{
  "input": "log_mel",
  "kernel_size": 3,
  "stem": "single",
  "label_smoothing": 0.2
}
Rows from block 6, named by matrix and row number. Rows with one number belong to one channel. Each number is 50 + 12 x the weight over its row's rms, rounded and kept within 0 to 99. All counts start at 0. After the name is the row's rms in percent of the matrix's.
# filt: filter width-3 conv, dilation 2 (model.blocks.6.filt.weight, 256x256x3), inputs 160-191, a 3 kernel for each
# gate: gate width-3 conv, dilation 2 (model.blocks.6.gate.weight, 256x256x3), inputs 160-191, a 3 kernel for each
filt.72 096:58 48 42 38 48 57 48 52 44 63 46 48 58 45 53 34 14 46 45 28 55 44 43 52 25 46 65 53 55 63 54 51 55 66 56 50 52 51 59 43 67 59 47 45 36 47 59 67 43 49 58 53 42 33 47 49 58 48 42 59 57 36 61 33 53 47 30 62 41 44 68 57 38 40 49 33 74 50 57 47 39 36 41 53 62 49 48 49 45 42 37 65 72 68 34 46
filt.73 094:44 36 52 36 58 45 52 68 34 58 39 40 67 67 61 44 55 40 54 52 62 43 37 42 52 62 58 53 54 49 43 34 70 71 37 52 55 25 60 19 70 70 52 52 49 68 43 55 45 37 73 42 84 55 59 72 45 47 40 51 70 73 45 79 52 45 40 56 37 56 51 36 42 53 41 42 47 46 54 41 53 39 53 26 44 61 57 34 64 23 43 38 43 49 31 41
filt.74 095:56 42 38 57 34 55 44 51 56 44 42 40 56 65 33 55 44 59 41 40 32 42 72 44 39 43 73 55 60 62 60 43 54 53 52 62 35 29 56 40 45 55 56 71 55 65 36 56 64 57 49 36 36 56 55 44 70 52 20 72 48 51 41 44 32 56 44 41 59 64 69 33 60 24 48 41 44 57 55 35 61 43 52 59 47 41 55 40 43 61 62 44 40 70 53 49
filt.75 108:46 40 58 61 45 25 30 61 53 56 45 66 53 38 47 26 63 32 52 40 55 42 37 38 61 58 44 45 33 63 59 65 55 42 65 36 23 55 83 65 39 56 38 59 58 55 38 64 33 37 55 14 80 52 58 46 60 35 63 43 56 27 49 60 43 51 50 58 69 52 44 68 50 63 48 58 45 53 28 56 60 26 55 46 54 35 57 68 50 65 28 38 53 64 43 50
filt.76 097:44 48 49 31 51 53 34 61 35 37 78 58 57 29 53 47 40 65 49 41 52 35 49 56 41 32 51 49 41 56 60 53 34 43 68 46 62 49 31 40 38 63 47 09 68 38 37 43 54 56 37 54 54 33 47 52 45 62 47 42 32 33 47 43 56 51 24 33 55 66 60 46 36 59 68 62 44 54 28 85 32 65 36 50 48 46 64 33 58 32 48 31 33 52 47 65
filt.77 102:51 56 35 55 51 55 53 58 42 75 39 44 69 35 54 43 43 51 29 31 55 31 71 66 49 55 32 44 57 76 40 48 33 56 37 50 39 57 46 34 34 52 44 47 52 47 60 47 50 37 43 64 57 35 48 58 60 67 42 60 59 61 55 49 67 64 52 58 64 34 41 57 59 61 48 50 57 62 47 55 53 59 44 47 49 50 56 46 64 63 49 39 51 50 49 50
filt.78 110:57 37 59 44 51 63 60 70 47 53 48 36 59 54 58 47 51 85 51 63 58 58 48 64 63 41 85 35 57 36 63 49 53 47 43 43 45 52 37 45 45 64 51 68 46 48 45 44 20 56 45 65 56 47 61 59 68 58 57 54 40 48 61 53 36 39 50 47 48 53 61 55 38 57 54 35 53 50 28 59 52 46 57 47 33 51 41 41 41 64 46 46 70 48 53 63
filt.79 089:78 39 47 55 56 81 46 59 45 46 43 48 52 43 50 33 51 43 54 39 62 45 45 62 46 78 73 42 42 66 53 50 71 31 73 50 24 55 60 35 48 56 52 38 33 45 59 37 44 62 40 49 53 45 47 52 37 65 49 40 58 45 62 48 54 55 43 58 42 16 53 44 42 49 34 38 58 53 42 48 56 37 49 43 41 56 44 31 59 55 52 47 16 34 34 67
filt.80 107:48 63 63 46 53 70 51 46 62 73 22 40 53 38 68 64 50 44 47 51 20 40 72 55 38 49 58 45 58 49 58 60 46 60 46 60 69 45 48 54 52 45 51 40 40 43 35 52 31 86 64 33 79 29 65 64 42 37 50 51 45 52 62 26 50 56 61 55 70 57 46 50 52 41 52 61 38 56 46 42 45 57 47 70 45 20 38 37 57 67 71 39 78 57 36 54
filt.81 105:64 57 45 43 58 49 54 36 46 74 60 31 41 71 43 55 53 64 47 58 56 25 43 60 45 60 45 48 46 67 55 53 58 35 54 65 72 48 64 64 41 54 40 56 64 51 65 45 52 48 66 37 56 38 37 48 52 51 26 54 62 29 58 38 68 23 39 66 44 48 48 53 57 43 53 57 42 49 52 67 52 57 66 38 57 55 48 52 50 65 55 43 44 46 48 53
filt.82 093:44 51 61 32 38 81 17 62 29 40 37 29 37 57 32 30 79 46 64 46 55 52 63 37 56 61 60 58 32 39 51 47 56 54 52 56 55 52 53 33 41 33 51 44 59 56 56 38 26 43 50 30 31 38 33 59 64 68 30 44 54 50 47 54 48 43 63 44 55 44 31 25 54 29 48 60 63 52 35 63 33 47 38 45 41 61 44 48 39 35 48 51 58 39 61 46
filt.83 085:76 63 32 33 28 25 14 41 43 52 50 49 48 65 44 50 46 63 33 47 23 55 40 41 54 53 65 69 48 70 41 60 58 50 61 63 70 57 59 34 51 62 67 35 37 49 41 64 50 64 59 54 46 49 30 42 60 22 69 45 54 65 43 69 40 48 52 50 62 34 53 54 61 46 38 57 33 48 47 35 53 44 42 46 63 27 55 60 42 28 44 54 38 50 40 38
filt.84 105:33 54 54 57 55 58 44 59 30 37 54 43 34 60 54 62 47 39 62 40 38 40 39 65 66 61 23 42 62 65 50 47 53 45 50 35 50 52 66 33 59 45 34 37 45 65 52 45 39 47 73 52 63 40 61 44 81 54 48 37 67 39 62 62 41 55 39 69 50 60 42 41 44 56 64 52 51 75 46 64 48 57 65 46 58 53 41 49 64 69 35 61 48 58 28 64
filt.85 091:58 43 58 47 39 53 58 47 47 57 56 51 53 39 50 42 70 59 54 36 38 64 53 49 58 59 71 55 20 53 66 79 61 61 33 67 55 51 49 49 62 47 40 33 69 36 63 51 35 46 49 54 59 50 72 79 47 47 55 34 52 82 64 45 85 33 38 36 46 42 15 66 75 42 62 27 68 44 54 67 47 57 35 46 55 57 28 63 65 52 56 27 28 64 47 52
filt.86 102:60 35 50 46 35 55 51 42 60 66 64 37 34 52 36 58 46 64 23 53 43 50 52 42 37 47 33 29 61 68 59 34 46 58 45 41 27 62 54 49 65 61 56 24 72 50 56 48 67 50 44 69 42 60 41 32 74 57 64 54 71 40 52 41 59 45 60 31 50 65 59 60 67 55 41 49 72 48 75 42 62 60 43 28 42 64 92 59 54 38 40 46 71 44 56 46
filt.87 105:52 62 48 40 62 43 50 54 48 51 52 38 48 65 27 38 47 53 62 62 49 48 37 67 50 42 56 51 45 37 48 45 42 17 36 62 41 44 49 66 60 48 50 47 37 63 36 57 57 58 39 46 25 58 37 65 73 71 33 35 59 53 54 41 36 61 57 56 56 76 10 54 53 49 56 69 61 43 51 46 69 48 51 68 47 53 29 65 32 42 75 53 38 51 62 31
filt.88 095:28 47 51 48 38 41 28 58 31 40 42 62 43 33 62 46 49 52 37 60 47 54 33 46 48 73 50 64 34 39 62 48 36 41 43 42 51 25 41 47 43 45 61 29 41 67 44 41 53 49 43 44 55 56 50 29 66 33 45 48 55 36 30 29 40 51 55 59 41 56 35 51 61 43 61 46 30 60 39 52 31 52 37 68 43 48 47 58 63 84 35 54 49 58 56 67
filt.89 102:31 68 34 55 60 54 46 46 40 40 56 29 57 06 66 60 43 35 33 42 54 46 54 27 35 12 61 55 60 55 51 68 58 47 81 55 39 45 47 48 38 51 36 53 37 44 44 47 50 70 50 73 46 65 42 48 66 69 74 50 68 46 44 37 50 68 53 52 59 51 56 31 28 44 64 50 31 27 37 56 24 50 67 46 36 38 38 34 56 50 55 55 52 53 44 58
filt.90 108:63 60 43 62 55 56 58 47 39 40 68 53 56 50 43 44 52 46 32 53 48 43 32 65 44 36 53 34 42 63 35 53 47 55 49 53 39 43 36 66 45 47 43 47 27 64 71 46 55 57 34 38 41 43 53 47 52 55 63 37 71 64 48 59 66 49 43 42 43 52 50 52 53 48 46 46 37 59 49 54 57 54 39 41 30 44 30 34 63 28 44 52 50 75 50 47
filt.91 099:51 33 47 42 68 66 70 59 59 39 65 53 36 60 38 48 61 45 67 59 27 42 32 37 62 39 45 43 54 49 53 46 42 68 54 28 44 86 36 77 61 57 61 30 49 51 58 62 82 62 37 74 32 65 27 72 36 33 44 55 68 73 53 48 59 54 41 61 51 54 37 32 40 46 49 54 63 49 35 49 36 48 40 62 48 54 41 69 64 31 50 61 59 56 36 39
filt.92 105:45 68 37 49 52 50 49 55 56 40 44 54 60 41 54 34 39 50 48 37 50 55 58 73 58 42 50 24 44 63 68 63 50 63 65 49 38 37 51 58 31 61 39 46 41 38 55 46 51 52 44 43 65 41 64 53 51 48 53 16 39 51 44 48 63 54 39 48 68 35 54 45 37 63 50 36 33 45 41 57 41 52 40 49 67 47 43 43 45 59 48 30 49 42 35 47
filt.93 100:43 35 44 49 49 60 47 59 49 46 68 80 48 48 49 67 41 46 49 62 43 62 17 43 51 46 44 32 54 37 69 45 62 51 53 58 52 39 46 61 32 82 53 39 74 40 44 55 54 56 48 34 59 54 71 76 45 52 65 56 39 31 63 25 33 46 60 53 63 42 45 67 62 53 53 62 39 40 36 64 59 37 44 63 63 42 41 39 41 62 39 64 45 39 38 48
filt.94 099:63 50 48 36 31 31 58 51 44 39 52 31 45 46 60 36 46 43 53 52 46 57 53 32 67 43 73 61 51 87 55 52 40 45 73 44 50 33 54 51 54 61 47 26 53 67 39 72 48 34 33 46 60 58 47 70 50 37 71 47 55 50 53 60 36 45 49 42 74 40 55 61 56 47 57 18 46 62 48 43 53 40 49 39 49 49 54 50 22 44 38 28 47 31 54 57
filt.95 101:37 57 71 71 52 45 78 69 33 61 37 38 58 44 51 26 42 52 56 40 32 53 37 69 39 44 40 48 36 56 46 66 57 53 43 51 35 68 41 42 54 58 27 46 47 40 45 49 32 50 49 42 59 42 43 60 51 54 44 54 40 49 43 49 35 83 67 56 40 36 44 43 36 52 47 53 43 70 67 51 47 74 59 30 24 50 64 48 66 56 33 36 47 63 55 50
filt.96 092:55 67 59 40 49 39 48 77 47 44 49 58 54 51 46 52 58 40 81 35 44 55 52 44 31 54 49 40 28 62 49 69 51 48 63 72 47 38 75 42 44 63 54 34 26 55 33 47 41 52 49 49 45 56 47 46 40 42 50 66 40 44 46 55 54 51 54 47 36 34 29 52 39 48 62 40 35 63 68 44 62 58 38 54 30 38 46 45 59 48 40 44 72 43 44 31
filt.97 099:60 40 53 66 61 42 53 41 58 43 66 60 36 44 42 31 58 46 47 72 28 60 53 42 50 61 26 52 42 61 38 22 46 40 44 31 57 59 43 42 48 43 54 42 55 48 50 51 67 66 42 56 53 46 57 61 38 45 15 39 40 47 43 58 51 57 64 59 51 37 48 53 69 32 46 58 61 46 60 64 66 55 31 48 20 26 34 34 45 35 35 41 65 69 64 62
filt.98 109:37 70 57 31 28 51 65 50 39 47 59 45 62 39 37 49 60 46 33 77 62 36 67 30 41 30 52 69 41 66 37 67 40 26 58 46 47 49 25 56 70 70 45 73 47 46 36 52 65 35 42 44 43 45 62 48 51 31 35 58 69 67 59 43 58 43 39 56 40 64 58 49 45 68 53 42 54 52 58 39 58 37 63 68 58 48 59 56 56 45 66 32 69 55 36 47
filt.99 092:37 63 44 35 52 63 68 54 60 44 87 40 57 46 60 57 48 41 77 40 56 59 48 36 65 53 45 50 62 41 52 50 44 34 63 54 28 46 44 54 42 80 60 38 48 49 45 42 47 46 72 41 59 54 60 40 41 54 56 66 51 48 27 61 34 60 68 30 61 71 29 62 28 42 55 70 47 49 52 47 61 47 37 53 36 61 49 47 44 11 48 34 45 36 62 48
filt.100 100:51 39 64 51 54 32 57 52 41 54 39 22 32 44 44 45 43 79 39 50 51 42 56 56 46 49 36 51 48 43 85 52 58 35 34 51 29 49 55 50 57 66 32 62 48 45 50 44 64 61 65 29 39 60 56 60 43 59 51 42 47 48 48 59 29 41 41 67 49 64 56 53 54 50 65 45 24 25 53 48 72 41 78 38 45 45 50 47 48 47 52 55 49 38 37 82
filt.101 094:49 33 69 52 47 45 48 58 56 24 73 55 62 21 33 24 31 52 52 59 47 69 33 58 43 53 51 39 66 53 56 46 43 61 38 59 58 52 63 40 49 66 40 54 49 47 64 50 73 51 59 64 40 64 57 37 50 36 48 63 59 54 53 29 50 60 57 23 50 46 40 42 33 33 40 39 58 49 73 61 35 60 34 52 57 57 37 39 42 65 33 59 59 48 60 58
filt.102 106:45 56 53 64 63 64 54 44 53 59 59 40 44 45 46 53 55 64 64 38 32 25 60 52 26 70 57 57 66 45 48 42 41 42 34 67 30 43 57 52 49 58 69 35 48 46 50 46 76 39 46 62 59 58 46 38 45 58 57 43 58 40 49 26 58 47 39 50 29 52 52 48 42 67 50 53 57 50 62 39 54 47 52 43 51 55 44 59 34 56 65 50 22 57 29 33
filt.103 104:40 74 54 39 43 65 71 68 53 49 49 66 56 15 61 54 42 51 46 49 68 62 53 32 33 45 56 45 47 63 58 47 59 53 32 22 63 52 57 56 54 25 53 44 52 39 54 64 61 68 65 73 70 47 46 49 32 37 68 57 46 33 74 52 55 47 44 52 43 31 51 71 41 46 56 53 42 52 62 47 39 55 32 48 49 66 50 46 56 65 39 50 53 34 37 41
filt.104 106:46 52 78 38 50 54 68 53 56 57 38 43 16 66 36 61 34 62 57 61 45 53 60 44 42 50 64 52 42 49 47 44 43 62 28 33 63 41 47 52 45 69 52 72 57 63 48 58 68 57 36 53 59 46 68 59 69 32 44 61 36 44 56 57 52 73 52 49 38 35 45 32 66 36 46 45 65 48 75 39 54 50 45 41 55 56 54 65 34 70 65 36 54 41 59 50
filt.105 098:64 46 68 57 34 45 46 67 51 55 44 32 42 33 43 25 48 54 46 58 60 46 59 40 39 46 43 36 53 55 47 43 64 62 52 37 53 49 56 49 42 30 47 43 38 30 58 52 58 54 70 46 26 56 51 45 24 26 24 58 52 44 28 44 53 48 41 55 54 44 47 56 36 45 36 63 47 56 50 48 49 34 35 73 37 50 51 36 64 61 39 48 46 35 48 51
filt.106 097:49 57 48 28 41 55 62 48 30 43 62 44 57 57 56 54 63 52 36 65 29 40 59 33 62 48 18 44 64 46 50 55 58 61 30 38 61 35 52 57 38 66 45 33 48 61 54 47 51 55 60 60 66 60 68 65 50 77 41 46 54 38 43 33 41 78 52 42 68 15 59 72 40 25 55 34 42 43 40 44 56 48 50 61 54 49 47 29 44 58 52 58 53 44 66 41
filt.107 095:57 57 67 47 47 48 48 53 58 53 54 53 45 55 51 48 26 61 38 46 55 46 46 47 59 63 55 57 51 57 62 62 63 24 42 67 41 60 39 37 52 59 37 52 48 62 48 54 31 44 26 44 44 54 52 33 59 36 53 53 39 67 20 48 36 56 47 35 55 44 51 52 73 54 22 46 44 67 37 63 45 48 74 67 48 72 61 36 48 51 59 42 53 67 62 70
gate.72 100:60 39 35 59 42 54 52 41 62 66 47 62 46 35 50 41 68 56 36 56 56 65 42 55 43 51 50 64 55 67 54 49 34 62 45 71 49 41 51 46 46 72 79 44 25 57 39 33 52 33 55 44 36 43 59 58 31 51 61 57 50 63 55 54 52 60 34 41 60 64 43 59 46 65 60 46 66 33 52 35 44 68 54 40 73 47 48 59 67 45 36 58 47 45 44 64
gate.73 099:42 38 84 35 73 50 67 51 49 49 35 57 31 43 75 48 55 59 71 19 43 52 49 39 52 64 43 34 62 46 34 63 69 47 59 53 75 41 53 57 70 20 74 45 28 27 59 42 45 34 35 44 44 56 69 35 63 66 45 39 45 39 56 44 38 48 56 38 49 31 62 68 17 76 59 42 47 51 40 53 24 81 39 46 33 31 42 41 58 63 62 60 38 28 53 33
gate.74 092:45 52 42 58 59 45 45 42 44 58 54 51 61 54 62 54 49 56 51 48 75 47 63 63 46 43 34 45 47 48 62 22 40 61 52 48 46 34 50 57 51 72 30 61 40 55 46 52 51 65 55 37 70 71 57 55 52 21 54 61 61 65 52 27 72 47 36 28 67 56 63 70 39 46 44 45 38 29 54 58 44 41 44 46 36 47 28 63 61 65 51 76 51 35 23 47
gate.75 104:62 39 50 72 48 31 33 43 43 51 56 59 77 41 56 47 56 46 46 53 61 43 63 44 49 31 52 74 54 47 44 33 70 64 76 62 64 72 50 69 44 57 40 73 41 54 51 38 42 37 45 39 63 48 58 44 25 64 52 55 46 37 43 50 42 62 42 75 57 54 70 49 47 46 54 41 32 47 46 43 50 28 55 38 49 55 47 51 55 53 53 52 48 69 69 33
gate.76 099:57 52 33 52 46 43 48 53 39 55 55 51 60 58 41 29 48 44 32 47 50 63 51 53 43 62 45 52 47 53 42 87 60 37 50 50 52 49 37 60 55 57 53 68 37 70 34 51 58 41 46 44 42 58 48 56 52 40 48 43 69 50 48 74 64 48 49 53 52 58 50 35 40 24 67 71 41 62 58 27 66 53 50 43 50 47 60 64 58 35 38 46 60 52 30 66
gate.77 100:60 64 43 33 51 43 45 60 66 60 80 69 39 68 52 24 56 57 83 56 71 44 53 42 48 59 40 43 64 49 42 58 28 62 33 62 38 56 38 55 38 50 50 67 49 48 52 61 60 55 69 62 55 53 53 41 24 21 50 40 55 43 60 52 44 44 72 51 49 56 57 28 52 65 41 64 30 66 42 40 59 37 27 36 63 46 51 54 81 32 35 46 30 63 43 64
gate.78 110:40 52 56 63 74 52 63 43 50 66 47 34 54 51 75 42 57 47 51 21 45 52 51 47 47 70 50 52 61 56 54 45 54 40 56 44 40 60 34 52 38 70 43 51 54 46 44 59 64 53 46 40 36 72 45 31 39 59 51 62 34 47 49 51 72 43 59 61 35 52 45 34 46 64 56 76 64 43 63 47 53 54 45 61 44 52 52 59 53 20 39 52 50 49 41 62
gate.79 088:44 66 72 47 35 59 45 51 65 51 53 39 34 35 52 66 63 78 37 43 69 73 45 72 44 39 31 54 41 58 57 69 40 60 42 43 47 67 56 38 57 42 42 42 65 50 45 60 70 49 49 42 61 42 64 47 29 54 55 56 61 49 41 53 41 54 57 38 77 92 33 51 56 23 29 56 58 74 37 75 50 53 57 49 43 38 57 51 43 49 32 72 34 69 48 50
gate.80 107:59 46 40 55 52 66 48 65 49 39 39 57 46 48 63 66 48 37 45 44 28 31 54 66 54 40 29 47 36 37 61 54 38 37 48 48 54 38 48 50 48 38 52 47 62 30 42 57 47 51 61 43 54 31 71 62 46 56 63 43 35 52 41 37 47 57 55 52 44 56 59 39 37 36 55 34 42 55 28 77 48 72 24 59 43 59 41 40 60 38 72 64 74 40 49 44
gate.81 105:56 44 40 42 41 67 57 57 53 72 48 46 42 46 56 60 32 48 71 77 40 54 48 44 46 45 73 55 22 51 54 47 42 45 40 53 43 39 47 41 44 56 55 55 54 44 58 48 30 54 38 65 55 50 76 49 43 64 44 52 64 45 47 75 62 64 44 32 50 60 49 26 51 28 44 60 46 59 37 39 20 58 54 65 40 69 38 73 69 48 59 54 30 40 61 58
gate.82 092:69 38 55 39 66 70 40 56 65 55 53 39 70 52 32 45 40 76 74 77 53 53 44 38 49 46 39 45 29 59 40 54 50 39 71 44 44 53 70 56 55 53 53 55 66 53 31 56 62 53 39 37 26 55 49 30 27 48 39 61 61 42 46 52 48 53 35 34 56 47 52 63 60 68 60 68 51 63 47 68 33 72 56 53 33 37 38 63 39 53 44 39 64 44 43 50
gate.83 092:41 70 63 43 50 59 44 47 31 54 43 49 46 44 81 48 53 54 64 49 38 55 61 47 44 59 55 53 41 27 53 41 41 47 18 46 54 42 39 57 55 34 42 60 58 47 35 41 63 51 48 54 57 56 64 55 47 49 44 60 57 27 57 58 54 39 70 55 49 64 57 45 46 47 51 55 57 47 34 45 45 61 44 47 47 44 41 51 39 46 56 53 41 48 36 69
gate.84 108:57 45 35 35 35 35 38 76 45 33 53 39 53 35 58 25 52 61 40 61 39 37 56 40 58 23 40 75 69 38 21 32 65 60 31 51 45 48 65 45 51 40 51 51 35 47 52 50 29 65 53 52 33 52 62 30 57 47 58 62 29 51 50 11 68 34 44 41 56 63 33 29 38 39 46 55 55 31 53 49 41 51 37 53 40 71 35 59 40 57 61 49 50 30 53 49
gate.85 092:48 43 50 33 44 59 56 52 43 44 57 50 57 55 42 39 43 53 65 31 49 38 56 46 54 44 47 43 54 70 19 41 38 63 56 49 69 51 63 61 46 37 61 19 49 49 42 74 63 46 47 35 58 40 49 40 44 65 45 40 59 65 23 62 48 40 67 40 36 41 44 41 43 61 57 56 46 66 40 63 48 44 40 61 24 34 29 50 59 42 40 68 47 31 39 41
gate.86 102:40 71 49 39 61 63 59 34 57 58 58 33 25 41 41 58 63 58 40 46 55 56 44 39 65 51 52 39 54 51 55 25 61 46 68 58 47 66 51 52 54 55 46 56 42 62 45 51 16 59 45 50 46 44 52 70 51 44 66 73 52 49 42 47 40 43 55 39 38 12 55 82 60 48 49 46 42 38 42 43 37 53 59 51 70 40 52 40 81 42 52 20 59 42 53 51
gate.87 111:62 55 57 67 37 58 60 54 60 40 45 31 58 45 58 50 39 50 42 62 48 53 59 44 56 29 43 75 60 56 40 56 71 65 37 53 45 41 68 50 58 46 42 46 59 64 50 20 39 56 60 56 73 61 31 38 39 51 67 74 38 53 44 39 46 34 53 62 15 65 59 64 61 42 57 82 51 23 39 74 57 40 57 55 55 54 61 56 20 62 37 41 46 41 52 55
gate.88 098:61 43 70 49 39 50 35 36 57 49 57 45 56 65 33 50 66 45 36 36 67 65 55 35 44 59 38 29 44 46 75 35 34 38 52 67 60 57 73 63 35 43 36 51 62 61 57 55 69 54 42 61 55 44 46 78 36 69 59 47 53 62 51 66 49 54 58 48 43 66 59 58 39 36 65 42 41 51 34 54 44 48 57 38 48 41 16 46 42 33 44 51 39 65 47 64
gate.89 099:32 58 37 56 59 53 73 52 36 31 57 49 50 31 56 41 53 34 45 34 44 29 42 29 54 56 44 50 56 30 32 55 58 40 58 52 67 51 39 50 56 66 80 36 53 57 38 58 44 43 29 44 67 48 68 54 32 38 60 40 48 34 41 51 35 67 72 63 62 47 43 52 27 52 61 67 50 48 55 87 45 52 58 53 45 55 66 76 70 55 50 64 45 45 34 60
gate.90 106:71 57 53 37 64 77 45 47 42 61 56 44 36 52 48 53 62 57 58 44 52 67 39 49 47 67 65 78 36 56 52 74 61 56 53 29 44 63 59 57 63 35 55 72 36 57 62 48 40 37 52 35 44 45 65 51 47 52 63 34 50 54 62 71 39 50 45 52 57 39 54 55 64 47 57 46 52 54 36 29 53 59 41 62 64 51 41 52 28 61 73 56 37 51 34 69
gate.91 096:42 73 49 67 60 48 40 71 59 50 63 39 42 59 49 23 57 51 48 74 52 46 40 42 44 44 59 71 54 37 34 39 56 63 41 51 44 60 52 47 31 67 48 58 49 44 61 40 46 31 55 53 43 43 59 47 71 63 48 35 58 36 57 69 68 28 70 55 53 41 69 50 49 37 36 56 27 56 60 31 34 54 34 40 62 40 39 34 45 55 56 46 47 45 34 58
gate.92 104:61 57 58 54 53 18 59 62 62 47 56 40 34 75 64 67 40 60 56 43 48 60 42 16 24 16 49 34 54 56 41 50 52 49 35 34 49 64 60 33 26 30 42 74 59 43 41 72 42 43 76 33 40 38 33 59 44 34 54 41 67 62 57 35 51 55 44 45 38 47 40 66 61 46 50 37 47 50 57 41 65 63 49 75 49 46 61 47 56 45 51 63 59 51 40 56
gate.93 096:56 54 58 66 54 60 54 31 59 54 56 42 47 35 64 54 21 62 65 46 44 60 51 51 52 67 57 49 49 61 39 45 43 53 44 36 52 30 59 43 71 57 37 57 37 39 67 37 47 43 44 58 36 62 20 49 61 57 51 49 58 40 44 52 47 68 63 39 56 45 27 64 58 60 31 49 53 50 42 44 54 59 55 52 32 51 71 57 55 45 53 62 31 60 65 70
gate.94 101:28 35 52 43 31 50 40 54 50 75 35 56 44 54 50 50 46 44 53 33 49 44 44 30 29 68 45 49 68 31 54 50 48 66 67 70 43 44 63 56 66 16 58 41 15 76 39 41 43 45 66 32 55 60 66 45 69 43 67 48 48 32 49 40 56 64 72 64 36 33 37 45 48 53 64 79 51 52 48 62 51 40 43 53 57 36 43 48 39 47 53 69 53 31 53 63
gate.95 099:64 66 35 63 63 55 31 44 46 55 43 34 55 58 51 59 51 58 31 35 56 29 58 41 54 43 42 40 35 47 55 56 35 29 49 34 42 43 40 79 56 51 81 55 49 76 37 44 68 53 48 59 40 69 44 47 48 60 57 66 72 54 45 60 37 48 48 54 41 41 50 51 36 37 57 64 48 61 56 56 24 65 42 59 46 32 49 32 54 30 52 46 50 63 53 37
gate.96 090:70 61 40 52 70 57 39 54 41 40 46 64 53 39 49 41 52 61 53 55 74 59 35 33 35 37 63 65 51 54 39 28 38 37 29 52 54 60 27 59 70 45 43 47 32 44 52 55 44 54 48 61 66 41 25 43 55 46 78 33 40 58 57 42 53 43 53 29 62 27 46 62 61 49 53 69 48 67 42 43 48 38 42 50 32 81 44 37 57 56 42 33 48 29 33 38
gate.97 098:53 46 59 44 43 55 67 60 69 59 53 51 48 46 46 54 50 54 41 46 76 63 46 48 36 52 57 53 64 48 57 50 54 74 44 36 38 59 32 44 27 27 41 44 47 32 45 32 57 56 46 44 37 30 30 74 54 53 47 52 55 57 48 62 52 67 46 53 68 50 82 31 57 49 41 44 44 50 56 69 51 79 76 29 49 47 47 31 66 59 42 52 31 54 41 40
gate.98 108:48 62 28 66 61 58 82 54 55 42 68 41 54 42 60 65 41 55 53 23 82 25 35 40 52 42 45 33 44 67 60 31 46 49 44 54 58 56 65 52 66 67 58 56 61 54 65 40 52 45 59 28 63 47 30 40 58 40 67 44 37 37 60 45 59 44 39 42 55 43 16 42 42 34 31 67 44 44 57 54 55 44 51 47 45 51 50 68 30 39 67 53 38 50 36 56
gate.99 092:40 59 54 62 70 46 37 34 49 57 49 37 68 44 40 47 62 48 38 55 45 61 44 32 44 60 44 51 19 55 51 52 48 63 50 37 59 59 32 44 43 47 31 60 58 53 40 28 51 52 55 58 44 48 58 41 79 61 37 53 54 44 56 66 63 65 74 42 49 33 53 54 48 43 64 60 69 36 34 53 52 53 45 54 47 42 61 43 52 57 63 56 32 55 44 62
gate.100 101:58 25 33 43 73 42 56 60 25 49 51 33 31 39 40 49 56 65 42 52 42 68 43 40 43 34 38 51 58 56 65 55 38 75 58 48 51 49 42 53 66 58 58 43 68 59 39 57 60 51 63 43 40 47 51 50 43 69 65 53 53 25 47 84 60 54 43 37 37 59 47 52 68 52 42 60 40 55 62 52 42 46 49 39 66 63 63 58 60 59 74 56 63 31 55 36
gate.101 095:42 49 73 60 33 36 57 30 54 45 62 64 60 53 44 65 33 49 50 43 53 51 54 57 44 60 38 38 35 57 52 33 50 41 64 32 57 52 63 44 57 43 62 77 30 58 60 56 44 54 45 39 66 66 72 49 59 45 47 58 72 57 60 67 67 55 48 52 44 29 45 44 57 52 45 38 57 58 51 51 57 50 38 54 58 80 34 49 64 26 50 33 52 20 43 48
gate.102 105:34 50 65 56 45 26 55 57 50 32 60 62 36 62 42 48 78 63 37 76 26 49 58 53 47 40 39 76 68 64 55 55 51 35 18 67 60 38 50 46 52 45 51 30 47 52 38 71 48 67 39 37 58 35 86 28 64 48 45 68 44 55 51 39 51 67 59 40 41 43 45 18 62 68 56 53 45 47 57 67 52 36 35 47 63 36 43 55 36 56 45 67 53 57 66 46
gate.103 109:45 39 49 53 62 72 58 56 32 51 62 45 73 41 56 47 65 55 41 56 49 53 55 56 44 43 66 48 37 35 48 34 34 26 65 42 48 56 55 65 35 38 50 72 35 38 19 39 55 55 52 59 51 60 47 37 75 49 41 67 40 51 43 37 55 34 53 27 36 43 46 80 42 45 54 63 29 46 45 69 56 48 53 44 45 71 58 56 64 54 71 39 49 64 46 45
gate.104 107:41 22 44 49 39 40 51 71 54 39 67 41 67 57 43 68 40 39 57 43 56 36 26 59 64 37 37 48 79 40 62 39 36 58 35 66 55 39 46 32 40 64 56 53 75 29 52 56 45 45 38 32 31 27 71 32 78 41 52 42 43 63 57 43 48 65 43 51 58 40 55 58 45 63 49 53 58 46 66 61 66 61 38 25 56 53 39 33 58 49 59 63 67 68 38 56
gate.105 099:38 39 54 67 46 42 50 43 70 58 45 56 64 57 60 40 38 66 58 57 40 46 33 47 66 46 44 56 48 57 56 56 24 47 33 42 67 44 52 50 54 62 58 55 38 31 61 56 41 55 58 54 45 69 60 37 50 40 61 45 43 46 43 69 42 72 46 64 14 44 43 59 45 27 48 73 45 45 56 63 48 44 43 54 60 70 66 45 59 50 66 62 54 47 82 48
gate.106 096:37 33 43 81 49 55 66 61 34 55 29 61 53 39 50 47 31 68 45 41 36 17 55 49 50 48 52 55 47 43 47 69 27 39 73 56 49 54 66 53 58 54 59 38 71 42 38 63 53 49 52 58 35 36 39 38 52 43 65 46 31 60 42 55 55 39 52 54 42 53 46 41 46 48 54 59 58 49 58 29 76 47 23 57 51 50 64 53 54 38 62 38 77 39 45 51
gate.107 089:49 62 58 62 41 47 38 43 45 46 55 50 53 58 43 50 62 44 48 40 91 29 53 55 45 41 47 47 43 68 58 57 49 41 47 35 55 43 52 56 64 44 49 50 35 50 42 52 54 34 54 52 41 48 69 51 50 33 39 52 51 58 63 32 43 43 25 58 44 57 52 60 57 38 39 48 68 57 68 27 45 53 46 23 41 41 66 44 55 70 56 39 53 51 54 32